From a checkpoint of a small image captioner.
Model: encoder norm rmsnorm, decoder norm layernorm.
Data: trained on photos with spoken descriptions (Open Images, Localized Narratives), 101725 training examples, 24.4 epochs.
Rows from block 2 of the text decoder, named by matrix and row number. Rows with one number belong to one neuron. Each number is 128 + 24 x the weight over the matrix's rms, rounded and kept within 0 to 255. All counts start at 0. Numbers have three digits each.
# fc1: MLP up (decoder.blocks.2.mlp.fc1.weight, 576x192), inputs 96-191
# fc2: MLP down (decoder.blocks.2.mlp.fc2.weight, 192x576, transposed), outputs 96-191
fc1.154:143107161148126102149158149096152121093095181156104169092176120139126105137168126151142134129140111133129156109138088134094102129126130091114120141125109086122124090112106198121093130147106106135151151076117137128156111120125163116157127108158102128098102165140137135088103139140133130149
fc2.154:102105104123135116159169114133143144140170151111141130156144129117174140113118142137123114132128115095096103139112106093161140131157131152162104150153155124141162118149136120182146132102172132109145142110139135115137076105160087135143111160073129137173110116117141112113147137129172080141
fc1.155:117141117134222117136155135104138086153154142148166113106141122153106111129105111080110141098117152151126121101126170105120151129116154108119102139141168149095115163107113118127110114095110105104131143118128145116145125145142159151095119157144155127136120090125103116094168123133153090124
fc2.155:158097142115099110148146175156140136103170106123136068091139099145091115096122149099104159153154130117151136106116105165129102117162130124114111143104106112151127140133120141119163123115111121125136107091151100137123124105111132121154147132139112134132135155143125120133127073111116164122
fc1.156:085119128142082130156154112108113129159114116136119135152155113145143101112124147112087101143175093125153119148138111078144126104072155146141148127156136139114083120115099139114099145149134135143164142092102089152141087103151144104146118098138134140135137104110104113131121114134096137182
fc2.156:105138093156144171110159107126161159116090136129109165136125133112108125140160108118167145143136116113118133139107176124113150131113099126111112124113172192110096135160123135092087127154120115154123119161145110153118135114128147118140136132120133124162139145112099159096172129131139163078
fc1.157:141066091124096141143146109107139199119148065144159122132099149119153122104168094149119110123114122167147089121144112139109147087112108139129138122129127141136141119116129141089079103111068141092141116099137153162091126089132129114167099094088115081115117142112101105129156138143139131114
fc2.157:117112105114131141153128133135100137123169072130184122121116109120147129126100160134169127134135134132137112184131146155148150112115120152130115120131162109129129109118119095128132164145090119106141116166123075169142114139111163115119145166127121139141161152108129129117138132145138089150
fc1.158:142117141130087117142088160075130146147093094162114130147108121102171102122095128183168143083164130119133121083085130182145114182105090089115152146140168133110115091090123157142152132147122089135093082164158080136123121113113097145149135123138083112099109118149107103113107118084115124163
fc2.158:110174113120161116127140144175120158137131109125146145171129120152128124104154170180103086119132110138128164165102087101157112146101112097152136122151081071085098098118123138127193134141123167100143082129145105135073172110138078141102121136133160131141147106151170122145139141160085102109
fc1.160:110117120133115110129113097143099148121148135133141106105169167079132147159161092129137164145151082151132133156144133156116157098137163118140159133088168112126114107127095117084095111078111060140120150119127108141099087097118103179139159156147104134145133094144131132152117104115120124106
fc2.160:112137110107134147148135124134082124126107101168135115106162158173102087136109153125132126126129105133130156041118188167123153148135141139111091099115093142107098131121143135113119112103174150148152113189106146179124136160134149148090124126091147159121086169148092187120097123111112086095
fc1.161:099161134107096109131155147133084101105148116138143139173102167111161160174163099089134112146130088123097084130130109112125089085170110183112098130110129135128118113124162138093112141156110110155155121145104140149112105123111128153165097122146128126108113105118093102075161126128149173156
fc2.161:078103080091134107101129123102137150164086171115149125118146115126118110107064104108096171114153124089148118119145140137091114179161097166149111149165131132120153100133090128105108143160089086133103118119106123121111141085151099104117152149122160123164103144131146148098129121101120119079
fc1.162:112112126131118154157137136096129167120143142139090126124132137128111065143095095094105133111171156149109096104092110130155101151109147171117117130104080143131072150101085132094122115135177145140119126111066092143134118134143167147124089137151139124132110107113123139140163097165080161072
fc2.162:161150173161120115107160134172146099156104133088141181124078102127115092153105149160100128130104108139120167128105113121110122122156112046133123146156119143117101061147128127139100122122163125172148144218140135124093113124108149176089140149101126115131108161145094161122140112150137140101
fc1.163:103089132119149120129107139152153148149144134147109126132112147102134104119136105147129121199112113095138112130119133115135153125151094148146090111125132161114153127150092163133056138166138189139147162144091107097165144132094132139124078110120148115158075118090082113156109160189160136141
fc2.163:151116119133101095139129147102116095096154141140114138141174139150139151099118164101133099127126112138145115164095114128121117136095072143135119146167134147136172110051122120138121137086169141153102155135133153139140121102118135120150118122133114107137143155153147146129169126127143107166
fc1.164:095077110119145125132163129116111130109182113112125129117159144101116133105134120114121132127086084089120117102164105129138142105089143113138117118115091154097125102147135145149151146149110129140160151087138110139143107119101091131147161086116145123091111128112138111124112173145162161117
fc2.164:132145128093123115151126150160134112113081082162167115152128147149152111142103142164165124125152150148102123145125171114123127121125103134164098143159108131133096128102163147123111123132123086143111110084087155122119158140135145115095076143102108143160129148149110160130131124119127108143
fc1.165:132149138118093153159127112122060070172149132129122166129117125100121110148134132141129086156116123109125130130148131125134092101078070105118121093134129098108103132080128170158118118180148117124149101142066135123131111134110123131149122131157110125122148113107124173093141179119128151177
fc2.165:143164136149113143132112084170122131122127134098119097146150121166099134130151157141142105137145147079124139137136118096117141177153164149097176109128127130146136141109093143121134118135124095158129098089141146139143172153140116158109091159153099142162142138158118094150136160120122158139
fc1.166:160153127183128137145145138148151129133141161121127105156135099098129115138115104117110120146171155084143097130137126098182123112177094152132150115109128116131074155113130095072121119085151107075101104090097135141117093112115107159139146075113179082128123127105127111119105115205138153126
fc2.166:125144131120125088121090138129157126126107146115172118117169110110128127128126092123111114136145144119130123138177101104110121124097134136143114147109137121141106126136121109104094124123102153116146162156180140103143135132132168118108132114131136105158085143164116096135095179118116123138
fc1.167:070142136129152093132151108110126091115108116138113117140155152087126100150131127130121135144104148087129088116093126135118154096144104146152120123137134080131094081103169087138123121160176122159099074127142135120166134119136120147159137089113147136126139087121107097102120080106134145110
fc2.167:188096189112142102088127142132086099151139145154140147104162110120139122113147115115095137107146143113113140088081125090126129112107170095098161134116130113132151134144152147143135161122176140110158140150115147114122146129146125140141129120121136109127133168113117105142137145102084138156
fc1.168:110093137157167138143149123122093100151101089154137105123113126120133133130095111155151173163096144115115084121121129117128129133110107077096144139164121150098110124130093152115170086100126098103099120083130146126118147121139101152103135148150130094107113116132139161127119120123142130153
fc2.168:104161088152106085142179118161150143123116171086116121132176149121153092112121124140128103141107095129104089132128123140116147104141132153150106132111101137088122131146147135132139137134125143124140095154087115145093121180160143181128104157128136120123139103131113145152099122171137136141
fc1.169:102138135134131141159137146119138175102143144178152116134162118126122120125141118121161109145100116077160144133122093125113156112105104089159151162123098117097132125136134141127127117119133105132146141108123159131138108114127098168128137152101107111145154116127135151139113095182144161097
fc2.169:085150147089111124100167116148135127130135103134106159136130118124135139110162133127166123137091115117136148129099137132130140168171141131111157127123118152087157136094114141121111110108117127087117152134113124122133152149110156144100129129123104142118119105146154140173108176180100100152
fc1.170:125082149135137125115140126110116118127102157116167161151125077131137108169151134175105131128098125153117125121093109131113157106177128102117123131109138131144057160093163152188109093141115128091109145089127138106102135156095110155157166132138108138131177166117135145125138135137120118127
fc2.170:101091138157158089088143125106147136174106113091136109112102134149092140123158141139154155143115119155120097099098112105139150138102089114142161111124140135108110148148125107131097121140087140123148125123179201124133134127156159098148128151098125133120112138130109136073163161119145120076
fc1.174:142084169123121148152122170133128138134133149153134113151158121151126150162136124139136118100134109148101072104089055126144134165109128124129150085081136158095107147143089111151129090106153121095073146108160070122144118099136179137099100138120126147111105131140132131090116146118118145113
fc2.174:135150081125153110149125092077155098132075174155109134121110101167097103157136148139120136135127160085127152150067155114124142125182108109098111122120153148151138174154139169125160129187067167149139111153147111113140135144088139106130104155100160142115084119124118150108166132172130097130
fc1.175:123156151171122105095119124127155116102091118136112111128126191097146197186128124149121150162120143134132117099158119128131126073117134136151135112139115092147099126137109181101105154078111124153136119088099107130142116107142108126089085120136097155091076149123128120065125109135146140159
fc2.175:176058091074182146137127145178139105166121133127165143131158126134159110148131087130096152136126162170103128112179174122135090136101128117151112131113085133136135140131118165157119170111107156119124093127140129136142131193122175134119107099109120130116138145110143147156125113145118123192
fc1.177:144079100109129130119151109135129106134105159143105178165173136088126169146116143113134148138132140140152132152125109152104143107116118152109133137131118184108106141122118130162124159113131081116145100083119134164111089095121127134159133141160099129140128086095106118106109120150143114145
fc2.177:157103155147148150156148152158122141159141121104105140180135155122052141134107126171109120159119126099133110114165132121090141140166132085107147172102134103092136152121107175117118143154154093064134125104122122140141144125118123110128165098132131127125119107149094150131152126118142122140
fc1.178:156150119145121130133132147104084139136151107118106127077160129071120126155083154073099167156127129138135111137143132096158108093141100131104113127159123159107146079123064102118117130140145136148078132118135137155151135120066095158137137126128126113118124085079125131127126119124133131128
fc2.178:149128143126138125110124168114184081092071151134141145134099138134137125178156124107148118127100122126182114151080068172095133158154098079171126151134156096148133095132133116151124111143133111128156119103108128112138125179123148112148147117118114132092144139159117107111100104121128172113
fc1.179:132153140120155105120154141110111157053100159154105120163162127130106138151165114180125113155116109135122064131109152111124140095137108103076147139122129162153148183113087141062112121127134104123096110121130141136128096068144137148139134109104111139119152134120125167163123105116139126188
fc2.179:101147147114149178160100135102119121148105120158129145108137119064092125100139075147126096137115132114128112117148101111157128128109113105134149119117109114129114187093134116144123137137158137110139148137193132125170111132136152140116138113151146116090121131142092156133111113128130118162
fc1.180:126141155167115102133103148106095140141134122121135110108125117151088123137143118173062129087166124147175057148116096122155134144128120132121122154123156144104109111096082150124149096121132102154182119143124135105143135104139145113148139140167107115126134158106112105134113166107113119127
fc2.180:135119154142116156155161133151134155126132125138127123108138113127085170103114081114126151074139152103086106112106127118108139135145167157137113083120151189135121139129150120139143124138100166093092105118141139107087116151177144135149125144113126126157130136155146132133138143140095112133
fc1.181:145105145113163165106096136129124179150154150186145184106142145107129148163145187133110130108122126102155110122159084150118108102109104127154097126147159132136126136136106123112146093158184157089105151105154098108123088143100129156092133144171107158091142137097131133083118123177135153132
fc2.181:160125138133134121115104153113129187109136122120136151120089155126149140142089105146081151111146099113102111145101136137129143155075144114117082173102139165086118112141115087140118164164150127124133183165144119140131174176105158115113138178147149117173115145128121133099120104132100132091
fc1.182:134090132126058140136157123108104118116125155124162193121110167115143139106142121101141149152128105154140148112103115117140145160124082075133139165139121109109112111154154180093148130119101122185096118087101113122095111134090119115114121094121113123063097138133091114149116136130122136116
fc2.182:135127112121136131089169107114136134073147124131167096101130148129137172127131106145154140140124126131147079068163199108136165141100179145140113125143137118119144120149092125136118164119159096125114132106144117138162129113167127140152099095110131125119137106101095154108137141123146141048
fc1.183:103112152134122139137118119136125141143125174134109129143111118148115151178124144164133140108104112154113112086102117137090135123103124144113139131073114159107128171113131173106137100149091132169134160109105140156125111080131155131101129130181066170112148139152147130140107124113156140157
fc2.183:133105131130158122120142156074148139107130123127118129121143133122129116128120108160148097094117116102118155137121119071129110106138134116091170147170147135133111129160107110146097161118143154132138170166171159143091176165116152134158113130138167136122116132116128122106077115098111164107
fc1.184:109118130150149141111094106149079137129078116173145123117106131163128145159140115136154089143122097118081128113119097119135119114124090123104071127153117138134118110115138121125169139113146089159187123172129088128147083108089111167125129132109125162096119079135143147130116144153116129117
fc2.184:109127130124131141105121142153106090123142099139124131136117155111069155111119148099090159170166162144128157201109125121154144139123154110179105129144110101142133137142090181149099148113129104124136172105101173136134127170140128069121146128134101153124078099189112099118129133144140131154
fc1.185:153126084170144140132093096152102133132111122176124127150075117109184094148151102093112102133163104106150053118093129152111133124142100135104117159108135109084142170121099137108151150154131140134123144090139138153122104141082116167139131082122131120138137144098087107118105080148152184112
fc2.185:095099121152129158107119124126124100150121109104177140138146090153148107168168154163117117164125128112134184124140193139131097121135128122121130097141117150108172131151153113168118112120104126116150143118121142140118130141149108144163093106095130186100106159112108122096108114160154113143
fc1.186:128139112114116123150153132114163153134115093113122130112119129135120131104119111131138131149098157122086155111107112081163079118109064092128146123125146121107106120149086096101138127137139175139141136105117128157159115117105138151127146085109151138084125122123074120119150101095088172143
fc2.186:125120124130161095131157100129122164120141124114139113147099114129091145165116124101097141147156134183077155100115098139117174078154118138102158116137136087143160146099115158119133144137109126132143122147146109129140089107115110125115161135126158182153129106104169132156142102141173114114
fc1.188:138144151156105125133177127111098104129145114149142136159137129127132124122112126137115107106119137105153128101147125107147155142157109097130147146130133131100088145141095153133132124130108143102125147109118115133155121117104161118133142095130141108157111129123140136154113163122153143085
fc2.188:107128118091142122154081118096125149136094117159089127117127123137128120101155112143130156113146136119153153119131127137145092137118114156152142164132137125123107134149114143134119186109120181135130126153121165141148150118088129098122100140140136121089130112118161140120092106136123111131
fc1.189:079117143158147078142121144069155142114100160143126139149146120116175095192155095147161140072137122155114116124123144141129125116142138137079101116142134149120128100141162158143135128136151142131142107077103123142179150122099091138115118129099179138115131120145101152134142115121139103144
fc2.189:148136149125104156103090163100126101087168148136090180126136152097158145136154126139147143130128127121121105146119132140143086120113140112123097121065164128137175155138099124121127115131124135104085136122094143163121153138101079204170143119116113079133168104135099106146106078129096100157
fc1.190:169124152158135112099119156133151128178069124129130211141147079126189091145113086150119148158150112090144084123111086097167112140137126121134156141131148136108111142122136131113148129126144108133149101144119127140105112152117093133105129112090138063118139088111102138091128100139117127160
fc2.190:151132062123089088148162103163121161164153124130148106156134138149139135135114183162137134125137155093128145122119058135136152135121138149142125112173155163137109120123142159159168106101091163140096121114149115079080132159142115100153078110115106123115110053149126127114089082097117148130
fc1.191:098135151129125121117156155139080142099158107146144121165116090143125105120092111156130110128148144121133109083135122143142144121131152157071149167127081160099104154127170138103135095092133104110120144125140117145113110082092123130159132090112160101112144097123121114120165086133125151167
fc2.191:135149091163141144113111109118138155165132142115119138139142108123135171131125108119136140087148112143113109171064118126128159101131137079160148106118148096146112076138106125107113107138158124180147135135107110118122137129110131096144124177157128159155129102113163166164138169133092098106
fc1.192:115099134119145136117160127123156143115172172128171149167145129095118107122125122150093093099108115134119126124103085128094119133136093151093088123102080105142153148099178149135149139126127136148144118139180142116138113141108113158131137145116174123144148101144092114113111108060126135096
fc2.192:133124112118139106121117133178103152133143130115116178105128117173113148142149080098079091155133127139134119125117154126121121145141136117155132111173139127117076135130133172094123130104141170098103174083087096134107152167150140074126141109123108139113156146142181103115149098145139103159
fc1.193:144127137173159154097143121129102135168102114125131166152133116127133132150124152116069096140112135113131131096138103117126086144179082112147123149118098111074130130111109114104170140110132151135129127099117098163136096115177097143139133124124152108097115077155055149089106168126132123145
fc2.193:145127153136127102129120100148118123125128084140171141136127123122119142104148113159159162106108126114099114124123147141161124109130146138121117130122144108128081115127153085131126136177106131104157104091160181095107125112153103116118134125105141145140125163174084143096193162135128131136
fc1.194:117099145091132167111163136092070153103128075131143139145167114142136110166120092123158071116139128122119121141121154110145155140098155120097159102162149127126093124117100135138129092070149120164184114111143137152183110148129107146141121137117120114122121108064100109138102039118127144115
fc2.194:124106149120115147111140108131129137162116152171088127127120166116095102115094106107124097147136130085131131104142103120117103115140123093175068132148116122141125102172111149151146145135147142186088075110129145124113119173114140082097157100112132145168091176120116109136149107120152098095
fc1.195:084129128163174152098190126141136183132163131116131101122090073171148117152141117078124120149101154151107124134143155114099152101087122123168110149123116146083116130106140172102106114126164162088149130159046132141160111102105123146127137089122134181114097090135108133144120154138171147165
fc2.195:149139064134141173118158153086095098134129147172127137125147118135136085122148148095097109120118118121134142116137146114157143136136104115115136137136142117132109145068130133144138138154128090137084143135155142143083159120149149111121103222115158115174135162090113101135146133119113155102
fc1.196:147114126139130149129135107142123125142137107107146160167120134138133146157099068113105147121099114159090080097123108097117166095142125125082125148143088157123109147122123167107129078154101153149102143154151123154151126137133113150144111137158144156095128156105082110092105119104135134159
fc2.196:104103082132107088161093124153147135147152144165110106113081124079115114122097111168085166140132110084133108122114129173126118166082167126146072119164140084110136125142116156159110123131141128137110152120147131151128097113129125125129139187147142121168102125066149104111154105131105138128
fc1.197:119092116128126168152139120124146152126168147122163166157138114107105109170123104157106131084152117097115068097145135142119165134126123119138125113170111155142086134124126162131087101121129129142110150139116119166104115142134129125153133086119077092145119118150121100161175105144158175088
fc2.197:130155202113154161119114120133132135155151120131140101109118139096127114097113156105148088103141146121130108147123158138113128064111130127121165185140141123084148150140114153133119090132164122143122163109159132145102148147131141090108149161133171130100117147128127106120127158139126154094
fc1.198:122086107144111133137167123110110141096116115119157152117149136157120099142096078112143129118107110156159162135151120075139085168119086118129170157148116101133112112094088115147112129111105132129102154103108100157116115044117131125141145115073148107157106088122137138110121117150112148088
fc2.198:155153096137126115118084101119137148107174110131155125122161102142100114193067143093159159100110118131133120125157103096104138142117167190102106103089133104078098126144121166139087146093137113147114128140129175140146153194109129137117159122125151122103150149186152083118108125130121107160
fc1.200:089121136138100118123146116164129125087116170151113155122168139089125101118143153142112098133131120144096143114137148118129118113122121118155092115120103095138130126118159136129127133138154143127172118109062158133127079125154108118095164113118139115135131138109105106136119128164107132144
fc2.200:138132094149112138179126112127113091154108134142149122103124173105111117189102097134141123138118114137116149147108142128144138123160138101118156119135104119144136149117119097141142105133119156112158121155122110119135132091158088132093099135135129116139136129132172112148099140111142133194
fc1.201:092119112144108152173183114070130085177122128096093167106143139106129168135125114138115124136131090105117103135107118141115104140112106159178092154139156133111169138182136104121045103146113124086135159126147149149136097130149103132075110108084084097112134119122127168099118144158156154129
fc2.201:117094122123131103132151154139128129135140089115134154103122139155104106106120155136114114146135098121075130112094141120116173168088121129101160069144165162156151138181122108124097123118081130115129115076136104164153116102123097156139113135165128146112125095134136167157116136165158106156
fc1.202:108094122166086101147145124099150144175044120149165108157133132104160122135142145110140115135144096171123124106158135154108106154124117127127124156071095075123149137131122132133139131119149100083121125121117100172096096106097139133135081127127099085099177121104070119155172139133101108117
fc2.202:175154121134140106157133102169077124103108132155133098120139116154151135125089160114134121106122113152105143123150135143116094114141131111122110114148139097163136113109113157142131106093093147133082123097088129157139134089125110148120105133157138126134149123081112102116155104138111107150
fc1.203:119114126149156132139142095125128148132107169148103170094157111142155117149127125090144114127120113118112137112101116138153146127128138134115142129105117151138130123118097166139075135117135144103139100174116165115113121083126140156088076126123087120115113144120092107123085150124123139118
fc2.203:130094127100132135098117119106101162121117077131105175121137136143115102181125115079118100154116137120152130119105107138109143152085108138152121098149139111125160158096111158175125132172107093156140141132145125109130110145131130160128082151132176122184075138115141140132096117109141140149
fc1.206:117151138162126160137122130111159152158141123177136101096108112150114128138165091131114081127125090107097112120102117102138117117130105091146092123150123133093136141147112091135111140077134165144182099145107105132150117103098117175150114145107084121145170120071150186119121129113150116122
fc2.206:143088122148109108145128170140121171086125153140123143123111101109159125133142134121127135096130093125112144135139103139089153113119136168144125146141110096131143126103134084157122108147147095135128121093097119159142150131139145175115107105072098161151108164101123149107123149152110098131
fc1.207:113132080115130138115123137142116114112174121125154120105105108120141111138159160126101134132151104132125149095107080124190106144106090127126125119110141068073094129139120124087143128089122133120180133143134133118159112131143126170122162119110119124135132133133100146121134123168147144119
fc2.207:109136153122165128112125156111115184112151128142126115160159098159124131126129138093117132123139141166138120129160106165125117142135097135162169148090142128129145122160139110125158146142181091137108099112095115130152102109092120162157131139137141123158095117109156151129147078115078126122
fc1.208:114153108129098148142152099138081114147139140103137157162127141139120127172141082128112132139162115138131096139135128128116128104121162131103133132175126124125111094106125135079150099164149123156106119149090135138133118123089121122126121135089103157069158069108118161103142130162129147155
fc2.208:085089143108130121144125124111153129097156133103073084124112135098138138112139141122088171136112110121140142113114074146091143154124073174149149125124130137132114133087122121148156127139150116126062142112171108119103109135122150106137111141091142114055100125104173171129092111142134159133
fc1.209:146103160144104169123174092125120104129124137116140146137146109111131160209104147138104125131122115117135101135181120117119078121131156136131137087121155135086075148106123150138125097132129119071109132124121135120136132077091127134165114129140118107124130126134127134116128147116163112131
fc2.209:140160108147120170139172053099148121127104140170174140129144109118134125124121117146128113129120132170113137105092136085145144124150141152099128110085144124097109131121103125126133128125080091118137156180140097142117137087143167121077150150116135139136103066147116145121129136159150121130
fc1.210:130095129153143107135082130090152110141136156140145152094122116123139144151146125079154091130143120106121094122102097134098134122124146147093113140146161140127100144104160091127104112132152122157113155151127139145147099100163108140122104125110111102134103158106128110112117094120107134157
fc2.210:133184167157115137113136199188153141118110126138070093126109142114133134139124171080141136142146123114091139151094140123115134128164124132170143131112152155149147092160128140106144177117103151079108155147101138132100077146151120143145130168113134158103128112099102127165126166130132128159
fc1.211:192123097174119135126126140110103135158093099149120136112159126114146187137158135140167081103159090115142141112139066115166085137082120149105134105112134124140104164092123124146156132158162097130079145114078075120163106106114121169141132115170112145150142124133104120136140117113125124153
fc2.211:109106137146111135100150109132126119132122135144113136179149117165118165098172120118093152097148120123122136128138110123138124125120141146124097115121107116147102117104101154152087131108139112155094169139127143118153093134118110154138148117103111123085110122082170113120131113187126120139
fc1.212:144115124173063158122117114091132137113127105138104117164140136127155079122111150143107135133136122138111124111150119120165127138074140086155118111130137153103084131110116146102089126119179147106169127088088109127125115142099107137149077140131077120089175145141109157131140119121089124112
fc2.212:134149106076142100122144123125126122153132108148158164137113141127146160143158121109166118113118126110120099116123108100075148150147140136107123143144150121118095125155119149104176130148117116143111131103147133110120148128144159123130130146162138132144177104118139136070155134105154126154
fc1.213:105125134093134094164106153128181178123140100113094120086105144082140140170146148118107119163169069118143148153145119109124120094135149131135103073112118091099153123090173140102115120145175127121114095135084096158110102115074085137106151116103119147095182146104119150104136137137161114165
fc2.213:133159133154111101182152157098157169112150118133096088112099119137170092135124117130142121144115092116094127083077141129123130112136138132149126159120196141104130124126119140222157085118100131158145128114113125106134139109115151143164138129132162120157157115093184128123144101151126153153
fc1.214:146105152096120078134131129134140125111106139134165112132145116106154119127106112117123106118144106146150165109070108133175140108154118130134078142118104171117156114094150121134158108111124082105143116156141193126155152153090129149163127068073139143113143144113118132105147120133143138142
fc2.214:092160103143129135135156150148179089174155143140123114124116138131134143138128169132151149116151127105116145164122164130130134145150123175105100083137110070086123128098157137111115125132108120110130159116149174107131095098133113127135130094149110153117135105142118146143142136108120138169
fc1.215:111116129110122105132112169140090136125078105148097093124142138106127137137146122159131136128115141137115113141127104143140144108078101135130131126172160106117144079106129147108153068118131137184133135136131096123133131087134145126163148165137090135066109152121145129161165151090124158151
fc2.215:072135093130144109136137114151109142135123165101098130125111118147132145137101128148141092118124124078173116105161133123127105143132155082148106109160126125112100109113082133096147128128124171141112143147151131114147142135131141153169098157136113140130147115139110099139128144141151145120
fc1.216:150107150102138136112124079122148106094154133108119131119114114146157152157137111180117172086161140117166106122112105125141154094127114143146115173136139142169143118143140123113112106158094095152129139075134132139109082115123128137140116135078112119092116099121159183101131098133126158096
fc2.216:122114139184124116115109157104165124114103126130106142157140112118143219147103091114144098182103105142111147105143114087103155150071140107169151136111128131168164169117134120170084132130134117159121101147150154128125120135150118131118101130176117122164103148123113147148147102115128158127
fc1.217:137152160109097139103126140122107149152124138145143101139137140128143123171149135139130120118129151099109142170142149100145125083140107135125144115119107133143081113149147110106134131120135109128123061094078139175152151100149084154137115133137153165117144109100126112130182127166137130140
fc2.217:128104144131143137086140136181099152087171097155114101118112136129133130144134118079067134117117152096162125126170182106090157144108147130119111137085150145171113155139120161129108113170115103119150164121144148152114152137182095144150118091135127108118121148141135103144110109122132100112
fc1.218:117098164111149144171098132112159133080099157138113111088156104121123131126118106121171123151155105127144138131125106144143127100078119146136124129092146165165095104097128113090094149145141153167140157106123145134140151103115133153101128120117162101102096148114140137107064114169140175094
fc2.218:184098062129106146142142111130149158154109171151101158151110118159177110142105101146140115135114093130167112130134170127161130153106097134120122153106103113146135085142152132091150146124102153131153103133110146137102071136136136118080143127124119144080123135081104159093140153151127117156
fc1.219:060081110095129105119133144140154118132112093136140090134079100078115119132128110114119149121145142142148132119133106120160093172129106147096115103132168156108128155109099180159164099109135170157129112141135118131139150120090137124162115111149118151124148093124147115087094108121084156182
fc2.219:159105135104115167180106112110080095148138158105150113111156122115139146112112098129130136140140123134174116095104144138179137138120116127122112156117118105110143135083102138180105167140156113117083120120131105097150121162095097092129161126139104126123146163120146108156133077166120129149
fc1.220:129119113123166146154172150071105136133119131134063128139178110133101152108117084119129133125126094147129119105096100102121138153168115126138096128108159123105120068112099167110148099116131139142132108078144128107128111118127137169145127098141158103123169116129108141160136155089119111120
fc2.220:138137147113130072134135122146166126094101095173161119145144067152144145140121139124153115188137120151121124176140106146140140104135162136153120151102149124116140098105135137119159135129134116133166167114151123130085171111093083108131086142127150148112150113173142126149173183089074112163
fc1.223:113124179137131109150091133122121131093112138166148166163115107128159116084119123121118122099134113158139161157153104096137110134148130094128145161078093158100074124119172125081140118101163144096140135097155134161117082069074104106158092135110149061108115157119109127153119099139127099104
fc2.223:177100135106131186137121107123145061126119140096111170160149111128115109136151091097105121128144159146130110123182105067107127134138140154112161167158165117128082121108147113121131115145150164115116141122114155109123136128153115129171103157132127102139103138140152112108144089118132150134
fc1.224:075074105104124086140131125104120113133142122105134094087163157103152122157119153167124112139150120167104144131096085159107132110085074138113103128085156102111144134137168157118162085136128118160098135127109171138168055129138145136147153148142124107140119087110089120142123120118170155117
fc2.224:105150128145097110131126126165095169135102126130112099110148152138142133137126182157146094119147106135110151132163099132130121132091109121139106146164166123123129084154155149134152162132135091125116130157129134124152125105139163116100118122104110081156117093119158121134129140087131112126
fc1.225:106157130138093078121122110121131134066124111148181142142151145117103139122126082106114086123154113101129080159100092099175103130171144127146104136088109097135123152127119141151127146132154159155142122102127163111134101145142120125117086089107172117112142119145104124124144121108111135164
fc2.225:105147119118122140149105146120155164171150157122137108139155107096165097156120121072105130156080108121099079141153132113128099115130092136146157128154164143133057142145139135156111097155140150094120159100166172170123121098170133143137127149108159107137095110141138130127150123116148163126
fc1.226:152096120175144119133104145123172101132139147077126138145122093111151094149110094145119112148175099104128120134116121100120168142122103075164107140122161119127085151136134154177160109126131144121127113154100147166116126115137137135129121115129105124116096164108081131122134107150132148140
fc2.226:120146122130105156095146111161133133191133127108161137107119103151113158159131126102185121125128149151105151105154105131122181129112096142142160116163125089169119111147137104115138131118089129097109108125153159162118152100144110087107185170120136103183120167123158087149096153132151128065
fc1.228:080158099177135151125114154103146157112067111107157104114134154113150095148152120080101126147173136103113100142127100113169099115094127117099129106139132176147090178128124121128125142078137127108098150105116103130117114149101141159077105139122143100145092103138133157133122114122138135197
fc2.228:132100205128079111075121103120154137147116135150095110116117103089139130100113180139116106145161108154120130149105132140104130118137144110167117085113126132078131158090133148111143105118110079124135109112136117139105173121124114101122153142121112090132118137147160136146116162124124119100
fc1.229:162117122153177133107109117136138098151132139131120152123120134117080122157106083141142152135136106134137082149092104108120108109101065163099088103148111144111157089132070125128104147110161121129157110161124151150117089097107171153151132114131151129089108167153101147078147155118180118174
fc2.229:115108143177124146098107155124079174098144110129136116107072103130175147155109154108115122186125144108122147132147106116142139098099157137151093127082082162133124104144096066120111168130132143105127164137085157122136135095135126178108123137154097171129083151121152104189099094128128159156
fc1.230:141104114143102125193119151150139118127132137116115156122153153143107119108137083088107153141146107157116086094117103113129131103134153123144099131095143152106121122107189125170093167139133121152185130094124114137126113064135109134137136109102114109111132127158108117095155103163174129118
fc2.230:082142115155137081131125122142097106099090118137160134145097100128115173098140138151122155127125147124118125141124123148151117114149147114143152098146104140162105160150144147088122143132135106128121161123089149128091140146072133089113132152144151153103118144133127150110137143125170148091
fc1.231:147099126106117134139146213109144146097170130121119151180172080122124112131147097088077137135145116085122101148113130117175127111085094093141104133113134076127124141118134105161143111139163142119132075098162133167107105163122118144119131131159110120138123136109133157123135145134135112085
fc2.231:114109145148174146119121147179132119110128087110162135125126073145142139143148123114113103105141104163125120103143163151104089165125116113141152091138166148116075119143093150104091150125139124162154149070098114120102147126149131135104131130157109127134093106116162118116140142105130129156
fc1.234:111168096146150117128135147105183142095158115142102098145108118110148158133158109139113116122114137131169127048130120124130117127079079112118136099175134128141137128132151134171086102107131083186091137102124125110154134146125129152135115110125131116068121110112131143145180118126129145145
fc2.234:136141130146164129117097145141173125116150154127129112134130123130107133135154183109120161105081137105164109126078145141123113116126156130071093135097139151157128155108123157153152148159131086168148122143126108108144124132127121125154147136134161076097139109111125148083114076137145081095
fc1.235:123095132155185162164137115108109087143085153112150099115150128097120145126090133136107131162106118108141129093131087111118128131108123094151119094117132106136121142100079108145112116131129131118099150155123100129104104124113088122150135155149153128140147124140093104091143155135121149083
fc2.235:163138092104084123069111129184097154101141160154091145122111059145094136122136122143134156136164130121136135149111144137138104097114122143146111150117115152123152147127146097143125116142119119133189118121153123135123149149147086158146123152121137145125155149140124132142171113107155113122